From a checkpoint of a small model that answers yes/no questions on an image's attributes: encoder norm layernorm, trained on photos of plants and fungi (iNaturalist).
Rows from block 9 of the image encoder, named by matrix and row number. Rows with one number belong to one channel. Each number is 500 + 50 x the weight over its row's rms, rounded and kept within 0 to 999. All counts start at 0. Numbers have three digits each. After the name is the row's rms in percent of the matrix's.
# convs0: first 3x3 conv, stride 2 (encoder.blocks.9.convs.0.weight, 144x96x3x3), inputs 0-7, a 3x3 kernel for each
# convs1: second 3x3 conv (encoder.blocks.9.convs.1.weight, 144x144x3x3, transposed), outputs 0-7, a 3x3 kernel for each
convs0.21 093:481512512484512515458570509486491513496495497476510487414459458451487455439475479445460484449449496410390458437463515427516514419535535502520488470495507478475562433450419448414425403416455540530496499508480515485477
convs1.21 097:512459443444469565514505485520528557398480549489426517465477494468470453465596532466549567464530487517521450453479480501454550473520373465471539514504470547538423516443440580469430530504474544518510583499477555499487
convs0.22 103:528516494564532489542518488493437461512433423448414417490458517471446486452444482441467508480508528461510466529488488467449451466436512598636652602623577579560517538529530485478495429418433585590571516550514575563525
convs1.22 101:514486409449504521550484400512596701447528382544488465489413479545477397533515476554478526509454481446555518545430597475443569485518448485484460459402484547487564512565554558493471469477475579528465568490449536433573
convs0.23 085:495548513482570520460499494548535454538565515499516518554489466500483495457550516514427471477469472468450447470488473408439454421397433554512476565528501506478479507521514519560583512554537550533443515456432502439429
convs1.23 091:439511491471505487456457502528470538389426406544573479503400511570535494478515505559388618485546502509516390490511429410489431447581553470500503539446384430584481456531499554521400458518537433569394513550403460568490
convs0.24 095:484468474436434437469494442477458398469464468453463439615531526562555542496492473480470556435482561547524530571606594574643537505581462475441426523462473492475491563544538596615596586573538486486442521471462526460466
convs1.24 106:570480557550452430566503546499311480483563625625566505577401594617529514438479534478534464547580560541366506504505559533449546467436488623463538508510415441603536520548456530556441454528550492547506458553533411492513
convs0.25 086:552523506482484475446479453475451534475491508513483421545467527494466444475468418515484501527486515577517481477476477351391402445441380539546520639583502636535458614526506613617494583599524481488537535549499526541559
convs1.25 097:415535535530448537502510455567484489441485494500515490393445425539516563461580533500504529509575461440449510496529429524430455471486500575475482395460497505476466442496570554441447524486561513524473593478439552453462
convs0.26 099:547579551591600567549621591525482464499520488503529486498529511520545505471496464526576537532480517456436480532506470458521426398521512451471536489523566557581573497509493518533531516524599432405415466455430463457435
convs1.26 098:447559555406493608436530491473392462533482510560466486532438569522496572416480498478536516422514483563499487435546521563384501451504457492508514499568482452555522458434545462505515528477530436506453521513449464456544
convs0.27 087:457420434481501508504527522526554541494538508499527476530437451553444425567577495520492525493445503458488518443407395472514453527582496395433418439410375509475469479434459530477413577515469458434455460441395607542482
convs1.27 095:495499463503522495487593415426453430596511518532494490503534532492497419500614537500536495483557447478504470446457511559480515399535520594527492512454521526466458509471428433422472556471616505526515517476468527463580
convs0.28 088:480514536477507546474455477520452533487490512472443450506486481514496472507484446477507518410461499417463471503512517577565499615532478436524554439522513392422488460493504488526520506556518500571524493530509464487453
convs1.28 098:636494480476410460624564511462543560451552497511437471495511510519491436520523577516589489520514484539547467616503414504531530571491470532495539448473499497453436476463505509514545510469536537603482447514422502534464
convs0.29 093:446459481470479472511464436550515558500520542563494494506533611481495546478462484473546518474536488525519470513539581399456486431448461501572604580550650585580628610562575564513558560470542543566576534588575502522574
convs1.29 103:438536546444441470522481519529521563488395436519550578540421357604536564458465534520486471542456527534567514537407489424547433521517534443409517526542494538486443475498520506419547468578590526433512486542551544499487
convs0.30 089:414449454463464445484451462478522579482501560490510500514534587503517520509464522515516499480557500510514547471450520455422423436407441436438464484451466539457476474535556580617570554543593544426493496498512555538496
convs1.30 096:512516488539510429495467492562529526471405479526597546495465387531546530543508486533543471545575506475478518533459485440575468489561501462498501470512449480480465479527483529485508472519516402553548493540434518546523
convs0.31 098:456439457435410451426424434522468478519498496534555502486466519480485527469502495448487485420432422494489457481474500457453469458469496454424437457444435492460477431437454413401465454444448423468454470507518443465462
convs1.31 103:573473482426553548425503520483493520439500502598490578512426507438537528516443438457485497550503549432465508557529496562563423487463430469573451498481484413465606486470539455569523441564461518485552526467550400495446
convs0.32 083:448435463457469465453453432474514501485489518514490474524476490496498473469551481576572562651656563567575489461464501486524508536458486488506484455457477489505497511503456499483425480497402506460490476420408508505416
convs1.32 094:511461465476578449439568540545447476537450476465470495456515496486445487469476548557499587462472437486548452525441507542540452505549478533474442512396642531556453474504546516492478475457484444465487462506505548527531
convs0.33 096:490472498545528513520508484486478494529480505481475479542543598540511573490496545442404444472465466511458469565564615515534540484467461384490510356446533442501551463546570436524556465488534498515455496453485535512546
convs1.33 100:514423489555460515507503523470452529488492506533506547645478480448592572445442470497467425481458509549572562550512442575523529451552443414526511594470504535478501483486480510571489517562501491513493445554590487533568
convs0.34 098:596564454542510489474490516479431412515424446508469463538505486580540498540522450594625509579575520509535549503479445494498439554547488483512556563531514519486463476487541530568564501535494490488542523467470524512513
convs1.34 104:535579488447505472544539438497390497461451527578532494501419518577526602536423499528554524493483520514526505562453457522414514525492482471396484525500567451550515518555481476497519545500472548499490532525604472452427
convs0.35 083:495511548519472536496496492553516570555520569570568568465490454514527490480517546449451448524462462478491476528532510484473502530526544518498474535498459513462428479485467469475453441463439433445490489494588512533532
convs1.35 103:505494425482510555506450487444596488570523467431428496471482549455450441496510524517454461554437446463551561518503439522546557501449503560558446489457537533423602438547601461566530469490530523497573501500460523539454
convs0.36 099:508525585491507577487502555513498493502471520477463494547531532514488515541531543568536522542504506510484540509540556528533602527560613441425427397419432394452452452418463461440446479450484434406400442444453509508490
convs1.36 103:546509458523569419490467531485429517512559521468556406496541431500568539569465470516533538486508483548621440532526514545561411520489495475559489464472424454502533517489539534484541491518440471487531533515549481464548
convs0.37 103:484488517509481478513542514541551521524524522558571522439413448446429419529473510505484457461462442502459432470450455496457477504544547413404450395419391407408409435424406480480448487456501503550596519534514476521479
convs1.37 104:468541478497525542461528496420458515525533487455566509505460442444552479439564445483491484427566506575460452464534503520549422534567469448608489608505473466418486522474456536534509566459530467514442541528442536500436
convs0.38 103:501516530550524526510486539499498492560555508547533511461523462500512511499502502578542542511564497488551535459515519519485514495503472473466483442450483478415477436410438420409437477432438481497547445530529469501544
convs1.38 108:385502516444539579426447545491567430549466488481466456462510507461492466510527444526458518506393397500513520449481496457566502476500483547505459524502544559449519473487592467484517465503518496502511520432513511536474
convs0.39 108:483485520473489511484519531476519557455513531465481511515521494478464467504492462446394386469452437502484498509543542472519478469466473576574567581559574532555551593563563569526568590577567559578563569588572547559530
convs1.39 110:491481542494437510515444547562533486469501531497533552523386394588491507486553579534590501502414447487456594510444461537510457499503516526468458434473521575507497461541592514456436511582530551450536533441570461449533
convs0.40 084:438440484542542543498599588469443425517500477551539471501473436471469427494511498514555587530578574525527590504449425467466432458514500447474501502457435594483479494482498459479522457430471563570560606553513671566538
convs1.40 097:419509494447494515437525519472564509489522479484480469483557480487447442479520465535524527388503428456515560424552454461436661425504517466479569486472454510565513527442557480448523481488484457539507573438489525570526
convs0.41 083:511512513500481587514529572522527535527524579522553600498539528503524516508574529483515475470486509503453404453503470453478495470520500398404452471514475522583604558490524577507472526523484365433518383494552420515599
convs1.41 088:526427522464480447525487406476551453539454454482502569488560529416519415513475540591412574571541390410493489449569394439521478519525543444514491484459461588508473460495485491467505476485535500546396440492490502569530
convs0.42 097:552520515571569483584562532504516545527488528516514480496468440522462480502499464512517494479477453405426464554577546570582531547542518445477466460463471513471428493477469541513488514476483392414444411420493460506531
convs1.42 107:502518445495491438479515558517500539459518492524471474526525427557496542574449524495497505532508620498525539495533516548426500593512440499456516432469553513505531547509502508507577505497408440443556475438557515536575
convs0.43 110:576572490573621518526562552566554485601626520562628556533521540565577582541576623484425487500434480520511536543554475572611518549586614518537535551572580544529534504484538504535562510528521463444453506485395490547472
convs1.43 111:419517521509494536482438535461512477450535463529423464456648660500417483431421445593390469468569483471481581455566531426398696425464515509452514567489526504535544563528480531493521516443485549544488407437552500496528
convs0.44 090:456445436471434454451493452490508478486551497482525495561521498542547506534510520545519533611546502600564504470422439459450447464468459555494454525573492502487507547510496551513500482469492603617622525631685519586634
convs1.44 103:443532426520543542435500429495585486524422536523489576486439442511527507500515402406515467509471505500537536477509467535532443456519476401492455547501530539421558508488539469513484413527546512543438591467519533466544
convs0.45 087:618553585557503543549499544529546529549526544500468512602592534556561550472479486472438440488460411477508482608567528654631532588545461461514528411421445429371431543575526497494461480464464526529519459457504513521542
convs1.45 097:489571498476455504541548464484475465499495484496514499564520574554478532485449505492524559565448537449445403580496585505416523537489493560487424523467516549576555507519407523524492612435525544482523406486531445513493
convs0.46 083:414441492426449478427462495485476534436505485451493450568540547596558605496537501548528494615579537576508509521479493480497574446511582450494584495496577519479486476475502453457583416431546500513555498472479595530503
convs1.46 093:583439522503408532519554460477470467539523461543510488520522522580563514544448434558522489498470470490492461512542478416617492457519525440498479652478465567514485450546508495435501469511566546560520408477572486482442
convs0.47 090:485523545478472555419455524527503528566502534589523544505505511490550609489530592459460520431507529448471557512464482481470524495462485529523491544567557512500545477486519440515503477474508521569520556531483567520460
convs1.47 095:562516471440522477527511430451459507501516521461546641511444566483506490460473522464538538587502445449443519433488521472498437539504495529525452468530435510477565563493494508477499442500517593522458473471532479516431
convs0.48 096:527523559531528578479424512511551525483546544477461559557598568499580570518555576452465456503466421430472400494560614528589666543492609512564521563593599529562575516503534478523545517536528501575536508565582502517560
convs1.48 103:488533555489575514453418548445458473532537501502473443543637547523451574505439411531379460469483543548550595515617488428590495465410471460502499596534503494516514520453506544449580473540527525467544430484560479456445
convs0.49 091:562576550474470496423432489601537478535532496498494498581541511530498517484491526539518553561565571534531530533539452501506474526532538527514540516575551552516579485503540441524534463470484551538489524520497537510507
convs1.49 100:415518473423528527483466548565498587468448465412557496467449482553508532478509456562506480468353466558574589481467402505535510456449524512438436469553510493507501514466504595348491513591562560446429588489610535517419
convs0.50 082:568587546548585622535545616501513482513479501487471537499532510518505524528519525501547504551572551539587596484480422530484444471421394458489463412435527406482517455461454448425458481455434446454471442449529407431488
convs1.50 094:568395565468564475492463536499408479494570526472461465509476489454470525461517591408498505510523519495560513499618486482560510439497425496580492446525490485389558504533491559499492518394476499436532486493493502488525
convs0.51 100:680620552647606520578525437580510494615573516553527473515467527573533505522504495463480529508496504547486501546472490559541452428435397423484522506478471509457446467490500488508511515522506418494567475506502473511530
convs1.51 107:473460532508522567447473503449558502468525456452428480418578552496466456468521475472457467515622427461433546450583497463420632470501525541476490538534565528530427493477500513506392541457541594536393534445445556466509
convs0.52 087:453483534406479544464478500510495553532504574525500546508505533468492490468494506499532546488481494458478442485498437462516525492500538439427487499520527520540586462510505495499501486511513530450499565528529643626658
convs1.52 094:531481515578574492498579451568548520471432520473481468458558412476455493490580504513553503459519478494512460521497428542512491476535471396473570560540474485459455495462443580524481557473541508463543488531431639511497
convs0.53 093:549539564552532516550548518504549558516543503534537528496441462513458492509502513575532543582614585558548572459390411491426421518476457614584550623564522611515533554519550533552525556508509528605539548536504549577537
convs1.53 102:452529574468476564439462450562525510433402554552410491525461466490518576425557460455508467409423443508612535469478481499510472429502471457451457485539619498445443460464486450518500495566517538500456533521523565545523
convs0.54 094:591554549595589592543488582459413502517500497544521495469518553515482498484501483499536444529491425512505479620542634590608631572445485486529447449474436422459478430510477460480520486471457463407421534485433463536485
convs1.54 103:492539544483519504497468479513431401480579522543476487528618549505468515437557506575392524482620482496435538514616497421461547460479450504518585536516477460574507522442465558426501537407485530476506472501453486519503
convs0.55 093:492461438566493448565501455474482490503503514531506473501488520536490466532556493505458486493494489463522493426428439477488453546478466497533514568542496607595573532569570556625550552602585463468437361429489450497495
convs1.55 104:444551481481444522522474504524440519442437532573537496539425500530525559432524488465541473494445502518516636499414524528479485497484536431439475462544573535530472507520448496448493533577521525464502515510537502456496
convs0.56 091:571534495597535564572546532481455470477462438502489456481478551455486535513469497482509479454450508448434503445474461448482473487484447509504515545535501566572515472452504470459482457415429529555626569624556596643607
convs1.56 102:486497458538581506412473450514522560492477458478413418522512426494502426540479498546398434514477509464557514483493544526474543499526430403349497517495552576473521554470531467540557443613482532503540498543535463473545
convs0.57 091:499491458417460446422448463530521500469533504492510461545543530489511547508517507507500464445447433399390444486504523400509498425460466464466481446453459491453492541598563625593632597577588466439488462461444511490521
convs1.57 101:545458523489433480530557533521488547568498479631632577527484562480498618443397526548497454485571535461478505538483547396487457578496541472438487574524449467495546491498559453556453464553587529414461426548526466457526
convs0.58 108:451411418469459486482476520465531533437537525426510521492511507469529506548543587522467501492513529524567570504530562515565607543538587455402386502450468464483452539495524549535597524522583494537518508499474493495454
convs1.58 111:511472462567539470491441567483473485553594506462501456458574449499557454598460488530496437549571489464524548496552467565528446530528527495562482498363464496520628521497550492555472427561522479535540501474524430499531
convs0.59 094:514508491498473517521496518458463428480448434451425460532492456513477459473445442485495494484465467505462517579555525557490521570508545494444466524511491541515522489454480493464476470413459497562572552581577546562547
convs1.59 103:540495449481380446591563467477523596474516503463545548470479416505505479524530624588598527622449518470487453539415512454494454569472508542450473411498436533515424535528465544458461459526572535501500514519451500544454
convs0.60 088:444465450458502475487477479503524507509512531486483483473481475478506488482529497453461420457497463473532477486503537483535514560565496525545513498469472468447464432445441428391426443432439555566558497530502497483504
convs1.60 093:511518473521561514498461472433542633424472443505528553565458468484545497518515489467463583496502527595488451537501477507534465530545502418559492520469505482541501533509474549557510493481487510604478548479469574481464
convs0.61 099:413421403445369427461395418417431441446468434436453493527508515517520518483471525429482441471514498487487500478481472465445422479430448478502456524549491534561492583632546595570552527488532474442442529558539531590544
convs1.61 101:522511456517467462485464531542522508546493508392491572479533488524491545536542559474603419561373515533532592537514486520440457533507558424374460476445620533507501510540506535470484496578497514533514467482579485496510
convs0.62 084:471447529465450516469508499479478575494488601477465497481521536487510518499493480504528461449509471487502509472511567486532590548505540483513530480491528494527526513505460477496463522494464563595545493506617517533596
convs1.62 098:445470489438559562414495505529550500587418444409473482517468405547500519551492451501503543470300532509602469538473440473576442515526430502541453463491524470476512497393555517403573552621460554449520501498481519520496
convs0.63 099:509513516542503513591588525539556507521498514547490499505472518489457489465424477456490489439444463383392430522462505479495499555570518353394405402440441438486452467441458443436465445457474435456434466441424505465459
convs1.63 102:517488411488497530516476537466607557492575520442421460564449523425392490425562504424483432520520525432549508511529678468457563464455470609491513434500531470460571533488465511519496564418469552494494488472532508511433
convs0.64 081:383391387420466412399468450449432455500456435505482456440455435514462439476476447446438439518461447514513467509481376419475454384447505550521492467432499485452508562578537575530571579583588575572546554529525514493526
convs1.64 092:488563421493509541544510530455535546588440471543543501565491446580528465523567456452525519480478495512451473477520452589494484465519470503475455505439652498535513513474587506492499475523468513461505544439556471471548
convs0.65 094:529422442523511451521514494590531552595557495560547473517483486502486419485468399479433497454446504431439513534530483539565423558555463471477482465455434498458449510518477508524503506473437448471518504486487559496458
convs1.65 102:454518432456488566556491499543566487482562467426464528474493584439434400396490482442405523449552458474485575473550528440486628504473505524539485427504512521464531494546545453558506538419436539506543495480496480448509
convs0.66 092:450449399457466443469491483509505482548527506541533504525466474498500495445500493480473475510469491487467477474496508451527489406483499548528526506493524468481497533521491447450446408427422632594555604525529538550555
convs1.66 106:547519382487462493498504535556573506517527448467419502433511378581517473602531562551539436585486535405555519550509430546501451583457525546529480500399606491421519505520569504525540447498482515501561508527437508474546
convs0.67 091:473521514505545514451481534440515499515576545465520535526559572548576597489480487494567585519506511520525547554564569549607588469458493492493428483455479425429445566523525572561610510520526450498453471440453445485512
convs1.67 099:559535522593506443590460531449418488494525448519556475455549579532484530466533434483551529538558451550376522576568535411521516525439483525545538535520408492569560518519435522424500583422479549494483443514489483465503
convs0.68 082:479439405405410428404358357512503479488484437530516482475428449448476454505432503521551527519499572514439546432396392393443429449452413569542490556512491517514508511475463528498445461489483480459491506511517527569538
convs1.68 103:547483462545469458433505503515541449531496484629433561571416453473435548542510471466487468514497444434521494583496468567558460469538462395491466543445544537405503439479518392577548435526537506557458466525563444506565
convs0.69 090:463489487501472517510545552485527463438497504419449467548554520482507576452554530584510522551575514526616595540612562534569584500533535517496441545540464484516508558534488492500498495490476437496441408410435366363394
convs1.69 098:532558473542511424578453450520488466437515486474613467479466409494559588608557554499497567567532486527580443503563471546568306493431552509531502415501391537459497430477566553486443472562460428471565592539465498464518
convs0.70 089:493417410469426420438423397486431485503452467535482468507531529487536528489531537488526483492480474462479499534476494518484481479446448499522481537499452530466458446523507520574482563551528532529514543523545580593636
convs1.70 099:519490401493435493511531492512585493540453452595488482502441483546511542580421599499500478537547525496484475510457493520513442466537565425557493494414502517480477443446550429561486440507603461507531497489526503492545
convs0.71 087:573546552508488520436487513576550513512511528475499455524516495536519511550492498530498472510480494511471485490518491514484491582544469505472450590532516621596555509467475662547485628533528494539487559587566531687580
convs1.71 098:464491388479488559575525463438471549504517490501546495478453574518534407421467515566446524571348401493582544531509473492504542536513451541466345450509605591445555520510534480408487543471487550462453507471530577465492
convs0.72 103:466447500464441453458426434557524536546511506558536537586581541541532531510523545494473517461441457440464457589541577622587571566572605545562554549515595550494553566565532536553534526480546575540510573544564559556551
convs1.72 104:549499458494418484579515548505418594496492509506478496556523477600483499437493564493562493574340573529588580606437461499493577530515467450417527492539507500529570536575467462465516524554535490466563491525609489513418
convs0.73 097:431415495452436492415423423521505460543486537545493536463557552513493495524493491485496531493511490572556534422419460412427485422431456460540595426505569412464578452488521479489515485443490552532530519521558496521501
convs1.73 111:521532492456542542360453560505538512559438443466509446471537363568526447591520468516481523497416545508572491522480422524519436488545494559487469522521549485451483478471597495448602508546481449472500537520514507516526
convs0.74 094:456474493479412458464434400513522474547532486466462433471519543479494518446410429531507495467441481478470464498472501481450498470444463509506483521565546521542551495504552477494531455448485422536525417571589471551636
convs1.74 106:493518392465586560553483381445596537498421482411493532507405511506542486480453476482504567515390517523532545514459489497469526480511507524568423433477500538473471497454531537492550528507505522495419487498474553532516
convs0.75 090:395468489445495580528503600478511491495540515509512515506474459452453483476466469554568490530544498497484515499498558493498546564570509509471425495462425506468417549553550469491508465490473555534475512481482480464438
convs1.75 098:506536455525502503594515501504599491542438436473519476454550481490416523513570505637483469566512507511538526503607449494611474519416509506564501478441482461499512514462506468502471445489564452459516520479517550596455
convs0.76 100:582548566526503549501512540444410514472467532504501543494514506520512495563562514485526468462446450429487499579509515579537513647604520445475483448463439415463495436496454443461438487504471469449422505453445458438443
convs1.76 103:534496502441529498518569499491380460501511562507467487564489568455517542491432492518541640441457519493477444610419536531470529516458469503546585493563527426504464524490521562486513605429481535515536463533521501437488
convs0.77 089:492551554500509512503519458473490515473505489448460472530516511499517528529529485536528553582520517549518480561545542469497452459474476368418454387417410442409414532591584494545538469503530458435457436456475447437408
convs1.77 101:622448504539490428575523438533432465432435510506608495514470502431507489549542566478563487490702556502445405537477539494473432494488507478510587419541425508462395464583475503601477532397490495488506496532436493507474
convs0.78 099:568529511584522475562563464570522502542480507577465410542492552526456453576501468519486505481458476440468505544492551580496503611548518426416463477453481440436506412410449436431416466441454548524536505503533479486522
convs1.78 106:477503475488510480499512503500691549491541430419463494431549595482376469481592524562502459453512476497564449502576640435522618462470451515517537552441461496494453563503461520485494548466474474542505508483472548452523
convs0.79 074:549550548562552490514521525507455534472523542475553596504454506506486518529499528455492513541482514463435460434432472394444390384416394543603531537529507575521453485470483445490465465441429474494480487449415513484448
convs1.79 096:490500497444533585478524523518482479482519513479458468529452463537499485441523536472442612414541508487459554557496434524530395524524510439554577509537548488479463496451471544540505441518516526525367520582465568505531
convs0.80 091:572572538639602509612722567519530585570550558580558506558586596596587531592574472525511457500549486581528496593572536616589493607655513461496527480455513503512536569629584550588569520579571415411492467374491473459513
convs1.80 107:473528529502458544539485496429464467499518524486492496512591682431422520405493512552487465453524554512473553514547650490382668459453470555425542503556528468523520593538428514467467593432437613486493427478494542397507
convs0.81 094:530504484492523548550548557479473468500540505570544540469461499452495499505533551469482497469500528551532539518529522535540542562542565539534531565501524538497544484463478496443479525480474599554568618540524546515478
convs1.81 097:546494529609481419475521490504442533418554583458515432450464435432484506464617570481542465440632498594383453481536479529421531509520486511519553505477467477507432501600406545515492507420525467570455529494453552482510
convs0.82 096:502478459505517510527523575492498471509514483557509511524482513530536517560613568520530531528529556541497504523473510529529542550569586518535508510508524470505514531525556555552624560652639537512524452417410480449397
convs1.82 105:488546567532505400499434477602452511418472485556545460440505427565534525594453487581487484554570447507477530397525482538509447532491519475464517499524423495500521490539499523475506489506495435533554550477555408519459
convs0.83 094:561495489653583490612604520493501514541500516553472496445418459478441459457482446599546522611571554548510499541434390545491385526524477444482550485480540477452476457460497468479471447473469514516526526446500506465427
convs1.83 096:402596455438508585409476512532550496472500479470444410417508448518474466540514440541443412519564514527472540431520598525375526540480520493360534501531568419513455569501500498507441501408474457506579463452462527510506
convs0.84 110:562551506513538580524545586533567540536601569520563603457489505427471525415462506470488556510534563548589552539547516510533515498480479591579477603586492573623560496490469460426459449457480549571505585593515535549526
convs1.84 105:417502575499517552484399508531467454453518469460493489515520500513493494419557398537422515511531349514551525466582413497534468427506529492477466512572434488516530485477487510459437476600557527505471547481532487521483
convs0.85 085:572592603576498559548520523463530526453493561492423472509514517481483526483540540467501494450472448484521479535491508493476571488503535588582508586619475531568509490504419533539463521554554471558502526560547528500481
convs1.85 096:477457486457527481503502540527526515435508431474478443561465458519477568433502493486521489448497463518588511470523580504573481525498412427481513465528557504485531511473523591456400556445498552478432478530419566452475
convs0.86 100:490475483470449517447495512478436447449479507451440451522465449487467477471445439530490489488450448465447468475469433461461465482478504452407424464426408483474412462418397473399424558449419523506516513517487483526508
convs1.86 107:597454480499408445591547482519492528469483527499524516513488429476508558509558575548595484546623565514525432550471467516479409561469533524541508468526439498412422463482459549537484485446569506461564549516430542506465
convs0.87 099:486489525585537601574555625499492511526506586552523611460473492507513568502495536598596577609573542553537508482475483516480501546491528449518520474518496496499484541515539506474511496486444468542476540487457539508467
convs1.87 103:459549530438524426601432435556455436458475583431522417532397462491518540500538488528509516445655443535459484464560508516475462506523404440476546526585437461469417459453514515523457512453500452575525566495373500518494
convs0.88 074:496512507530530486583597562420492538499493540495534492504529534494495524502485459545540537517533501500522519414460506482528467556564525401411396450395453469428453505501495469435490472421471505532511492488494453490488
convs1.88 089:462516478575567592472562446494473504421460476445513419566507498486545495497490439550483545459505449553435383466558594523454465511584484450523485528602421456435476506493526540469541526382514499403478551462456570466529
convs0.89 115:491534505513522557512489526500490481463473441436443440489479443498475470544538549482483484562549508500535512490505451513570553534537549494483473477442433489452490452420443459450449480476467482482516511457459557508504
convs1.89 097:525452486441484444479558664414542469655543476432480538480513535516455488517459553482494609390460431414499560513486392539653653459431522560542590463408511491604556494451562466507580405431454455502523482490547397533570
convs0.90 103:512488486486465462450460489495513484468451448482463495485475475486453481463466480505473423497491521521512518462455470460466483443464501564579552528579521494509472430435492466474493480488505605663625624701616548568575
convs1.90 102:469525497440522498535512436475580631358509468511459485500407414537520499526555483427549528467468517598438459543496452560501475522475474499556504550464508534460424526535521557488422483493519543510503582448479527511502
convs0.91 076:396406446430445437448449473492484496477462440515453432405418474468466466479462430418428441421437427425467464415428489410462478514486467497498492467445518497462479525534528490494487479440417487487513496467518487456531
convs1.91 083:474489500562530515532467503505497449440534493618539600443478489544535450481418551498408514513461423459503565488483456526528543566433482437534471387473610602431479419556512485590528411474486535516508449475425481476574
convs0.92 091:581555521524498548473507584448453478459480525505511571516472478518428437500458537471465459456443486410420454579522497518477481496467513459499551452527518489519530433445474453455491451487507459489505467494507450496452
convs1.92 108:455471406482468587517432472448605448495499485446500483492486468531484390541484491522581459576433460439550548499511485528497520537490503525472483445416552523500553483517543492477464468536527469516540466472484510480534
convs0.93 107:513516487533498538544512541520487517523486532491514535490463473503495506490492492486500448486494428504492496529502505510503544529488517596598626602626605586535517566568550549527513592471493581530553544574565486519502
convs1.93 107:510522495394493483434500512479524506499370524496532496550422482464493531503486420480507517468455557494468565491440489494474476481524468423522473509447539523559523507540489539493511506514491506496411589527508547458545
convs0.94 451:453457462461465457459460451419409422425409404427413410413403399411392385414389392453440454447444449446437457446450458455457450454452431467472472469476492474478467450452447459463460456457455454459459458462462464479461
convs1.94 035:524523523490480464579493542564536575512458508555525501564462486537509497514494501471468485439549521463483407491502542599462537588498564558533485521518510479510537481472427496517551435537451489527493494499552484567505
convs0.95 107:446493527476455480534501475460492502490466473561475507500507516532507504551521495486465418459495489463456498490567546487508493509566527549580608536605677549563572561534515595617623588637610498574618515506594510498530
convs1.95 105:473550582468425492464487549499472518469437476531559497546406446555534617446409501542490488577343545449543514574380518510482542516481502491391459429556545535575518502606514478430498541532478530435520546532579505437474
convs0.96 089:502541573519505566538550564494524493550540548586582557475454471477470529533526533509470463515500527513493503453468517517504527601612561542474439509538513478529499488459482392436510416462525504558512489496541472473529
convs1.96 104:433499486457519587470421489481590435518489478421415494545505554440430419424538421489422511504393449510540501425513495480505583511473464514505437491523538558448520465482592469486523493503444511493525465453466540556535
convs0.97 075:532513535525503488491507497566549478580544474566565516470409472500467507473528460523490529434503525423434524427485545448467452473470443537551535452479501448389401539502502469474522443443535513641635540558572553530496
convs1.97 089:447542444498455527475467468489482497442589421607423546505470466488493527523526533565418550589547425479412443551462445470475519510517543502508499452525556529491543484456480526476520407546596465551448551516445537494538
convs0.98 106:520529561552528541580572534408497477444488542455444450421467468451518530466521515492504486530511502543611569512549519557604554539624533476428437413443420445426441559491486506498465531523486469493544419441465447368406
convs1.98 100:416512554500436483532494519500460477543589547459469427570438526501461484453504511447507516503469554511437459559406651497428587442532473558541572424479457483549603525551551509468512571428389431496516543428540460541599
convs0.99 115:409424461430422469448441488475464506431439465423442466480469485450465491461480495476496442495503474530503513433422478436446487446436487425436457447447462473491474498511507496473478477476494496502520489512525479481480
convs1.99 106:369546477509541505519464562520581360643478536418532479559428453506572487526493479421536538444464471470443552562527435522557513441509560530575539452433570488505507505517592388506489483497526399470460537501531485494437
convs0.100 074:448471490434503516511448524506545453489551457475488544545512529532517503514582580421430474531495581531524562480493530528557498572546559550507532565473511518575507527445477498435432481455435637536547534483501438499453
convs1.100 090:559544467482429452521471539527470452462524510681526548505468537527470510520482540468452420561499422482522533524539423564543429565544477530502488498411486546498573464513550425556485438554536450525439578460523474484491
convs0.101 093:583584550568586516547578552466485485492466454478500505516498479482444439472503537476483537389454553432530532482521529488481498508483489559582560543588559612545518539589525528582564535548520477483495523506529523508555
convs1.101 101:386521512482460576488435611448612474521524422437471483518515526499468467472544437499469528464451405463544567479524519467479688498496455478444538510416541520529536485458542534453452514538501468465518491502493556453529
convs0.102 091:472412447452408446477440412442467518467485475455469456438481523465497541480510569526504536535501576537496540461445504525489467571513412539553467519490473516482481531522452544557556523590586543555542499506526530488542
convs1.102 100:589415435532420442559438570493516460485549502574435412499427484547584478543484548520635453529528508525440493454438517528546459525552445500496453503431456501494588496587527495543494453515513449505547511511584435510559
convs0.103 095:502479419536508415524503497541536518560534476536542483458446483472437429458409443434440403447386366487424415542569548555517476494504496560604577498532464479491400476489514454468515425421451564524493507530470507499449
convs1.103 101:454520371496464561522431469450575556492501452471494522450432545465435455492541517522504468487529495474480500508537618474447591512499440587523492528424480479447443466571486587566454559419441498543483501478457556516494
convs0.104 096:508432476519477466506491446533489480593513513543517503555554514504531561497500551509484466493513519477470464571550554537584554531607603524464458559530512523545529519523512496552542504493557550565486516495514539529543
convs1.104 102:368497505467433601545473517444533470567495516458472492531479550558497454399450541541515487544263547511524602532394445495439631505502463542439510482482553535529600513517560464447501519540555502479493467446568464544496
convs0.105 099:581630579565572602561582552519498468528544502511519501493478488494503507471519512498475505471512475536502472483507485467478494508551566498482499481459457483462439520518523483503530480490470560568483523530517534472489
convs1.105 103:442562455393453489431507494438621629423463448433455498498503493543439480550486548538479527532503479504533516440540524479524599545451405523512545487507445537548406519476490573452457602479435495510499523445455537580509
convs0.106 094:476509586519504600534533593421501557480464588492484524477510488480493514540552509457521487439469544499451485547504549543496535565540560544493452497488437500485500450459431450458434471487442496517498465438522470443534
convs1.106 097:495550568448642555470487476495526470524488536408468497533516565413494517508526423508514580457414430527520474456530563502546434480513508490582500575590450456545481521567489458474459463501564482497537542459514520424575
convs0.107 085:517526426485474438486494495569528515520494502531535517534546512514518522517486509614627468589628460504503461465439442364383450425460524473519533560592570547560543563534464517484401587468405446481503524516530431469527
convs1.107 102:409510497447523584537518436497585493507406482463480565426475440502459445553505455444522506473412524513521519469489564477580416519477494537538423452496620542415443505519518514434469555548513551385473449491456538471467
convs0.108 085:467457497412447501403405443482511483474514523489514515521500426508519488523525546531527523541539515519552509545536566522528568519538571542545558548583591547484531570563518501542554494547512538576565513524550565438526
convs1.108 094:426482568454496470541454614481563435538479545538565529457443446552494544555535499473579506425491526609523456475517439537591471551465494539457558478421461523546520472520499402479549449465472489431478493543614518453473